{
  "model": "image FSQ autoencoder",
  "dataset": "photos with spoken descriptions (Open Images, Localized Narratives)",
  "train_examples": 101725,
  "image_size": 32,
  "crop_scale_min": 1,
  "horizontal_flip": true,
  "translate": 0.12,
  "bottleneck": "fsq",
  "downsampling_factor": 8,
  "encoder_arch": "mlp_mixer",
  "encoder_norm": "layernorm",
  "encoder_norm_position": "pre",
  "encoder_activation": "squared_relu",
  "encoder_mlp_ratio": 6,
  "encoder_parallel_block": false,
  "encoder_dropout": 0.05,
  "encoder_inner_norm": false,
  "encoder_patch_size": [8, 8],
  "encoder_conv_stem": true,
  "encoder_layers": 12,
  "encoder_width": 384,
  "loss": "l1",
  "latent_channels": 4,
  "decoder_norm": "groupnorm",
  "decoder_activation": "gelu",
  "decoder_weight_standardization": false,
  "decoder_channel_attention": "eca",
  "decoder_widths": [64, 128, 128, 128],
  "decoder_blocks_per_level": 2,
  "decoder_block": "basic",
  "decoder_attention": false,
  "decoder_upsampling": "pixel_shuffle",
  "levels": 5,
  "init": "kaiming_normal",
  "residual_init": "none",
  "optimizer": "soap",
  "beta2": 0.99,
  "lr": 0.001,
  "beta1": 0.9,
  "shampoo_beta": 0.99,
  "eps": 1e-08,
  "precondition_frequency": 20,
  "max_precond_dim": 1536,
  "one_sided": false,
  "adamw_lr_other_params": 0.0014,
  "gradient_centralization": true,
  "steps": 8200,
  "batch_size": 64,
  "epochs": 5.2,
  "lr_schedule": "linear",
  "final_lr_fraction": 0.05,
  "warmup_steps": 160,
  "weight_decay": 0.4,
  "adamw_weight_decay_other_params": 0
}
Rows from block 8 of the encoder of a small image FSQ autoencoder, named by matrix and row number. Rows with one number belong to one neuron. Each number is 128 + 32 x the weight over its row's rms, rounded and kept within 0 to 255. All counts start at 0. Numbers have three digits each.
After each neuron's rows are labels from the 100 images, of 14976, where the neuron reaches its highest value: "colour at peak" is the nearest of a few named colours to the mean colour under the peak; "peak at" is the part of the image that holds the peak. Only what is clearly more common there than usual is listed. The data: photos with spoken descriptions (Open Images, Localized Narratives). In brackets: how many of the 100.
# fc1: MLP up (encoder.blocks.8.mlp.fc1.weight, 2304x384), inputs 320-383
# fc2: MLP down (encoder.blocks.8.mlp.fc2.weight, 384x2304, transposed), outputs 320-383

fc1.185:126111122143182139083100138101080155126143093127099161156107157151087142166133124162170110157151132110137147102174128140141136119108157146145134073117127129147149099167136084096072106107092163
fc2.185:126159133067085105148098164127167116098142102164130093121135106091129126171171148087090091157042144146188208047141114125125100149145145082124093166137137084092157034112130134124188060112115124
colour at peak: pink (28)
peak at: middle left (31)

fc1.710:132124121156108160068081075186080146137159126107149118120127153108084154129124126148154073094119168206134122116135161150105138125151161142129132127070108107110123128148122195088073088126180109
fc2.710:255137135144159128121123120146147100142121100153124098107181111126149141119130137126112125178134142116138000105105119118130115133152112138111104149145106137098165113162139129099196117120132121
colour at peak: black (73)
peak at: bottom left (43); bottom centre (37)

fc1.675:101139084102134175107098118086174107102155151119149092105119183124151087182118150101128111119134148141180122123130138083163156152143131103106150138111095129161182154174100129083104146169119130
fc2.675:000123124088086097135108127137105130152143109191132149160141107154152137133143111139096122112152113169096163106154089147089058111120122134177092107092106141128084147103187118119136096119124131
colour at peak: black (38)
peak at: bottom right (30)

fc1.160:200135114093179139106100141121125070106082159149111148063128181129183117154118107131128161110155135167183156132178084173137187163125102102085078065139171166146168100130117106097186069117142125
fc2.160:255085138137077113164120128118120153124143065136113123173152078127106123099091143100163120113106108089113252140130171092098115118115126123115132141103103110083106146109138134138084161132124155
colour at peak: black (44)
peak at: middle left (43)

fc1.295:077114113127175145132099104087084159159123112195094169140097150084145160170098150140113085133105145109088229134156100173156108129145147146111077141130109177138105106152141112097093142137116120
fc2.295:255146107152104119156137116124091121142106140079122151134117110175139139091134106127158138121193140135093230136123107107138156138125129172134169156095120172157160216160136163115134145159214147
colour at peak: brown (71)
peak at: top right (26)

fc1.413:107115095166114173067088108074117143122083170131088094153125157150165084097150081158098137159148107055067156111156066113113166159096122071153159157144166149178073182120181168114174109169097183
fc2.413:134144184124103125145132131136123170162146131175110152118134137067096159095093160121114128110107126064167105096114138089154050155103106130142118125148085083085136082080143151145121114127122155
colour at peak: brown (76)
peak at: top centre (31); bottom centre (30)

fc1.566:098175129171124152080161160181125158083065159174093072098133111144137061122147086185104136107112117190146123153146099102080148160115132090166107100121125070131125132166103091071166148108167107
fc2.566:097119137093135120132109132100170081099154096163108100122141136110105145180143156107130125135069142103196103086103136159152094139162157090107073095160114116060172028089103113154126097101044125
colour at peak: pink (33); white (27)
peak at: top centre (30)

fc1.19:137123114151117153082101096088115121140100139129094094156103127162165124077130120154152150132176118065104143116136110127076198139116123103159167130098107121188048120106199193124151113173079177
fc2.19:201108137126120164141133105136132165200121197094152121125134150137119132063137135157133113106192145110091079168143147090156121127107101163176158147078131141171113205144134143105068148103183146
colour at peak: brown (77)
peak at: top centre (30)

fc1.638:066104128072135153105146114123122134102106150127136131164093159177150119147158141087102144085131062120102098145156061104087162114122082130185169142115153159073179107083101084207145183138091150
fc2.638:090137170110138103147111136108162125111126108185120125117177099091099158158108134149103135142061128123165208094111154153114087167147133067087042142141119066077115053095107110112169071104084113
colour at peak: brown (66); black (28)
peak at: top left (27)

fc1.268:137066110119139187129171071070113127147081157126153103065166147137122080192148137130156100153110196141125163159110113160118140140107065162110099111095105136071146164127134193099139167145145127
fc2.268:121178152101099129149094139155137120115155121151132115141108130074132121151116104163104141090096109104185255064156139135122143120181181083123128107175120117105148055120102086125130063130094112
colour at peak: pink (43)
peak at: centre (82)

fc1.602:150116079113136193116141098145129184157088151079182152123124137144148110158128125083143133173113146179115136123113137130150099120141099186166123142106128139089155123145105154149155109111081168
fc2.602:247155149097113112139103139102134072080126100160103126115128125100120134193149145172092144136063117098195255068132131124099146131168157110081084122146098094090172048111074108127150076102096105
colour at peak: pink (36); white (30)
peak at: top right (26)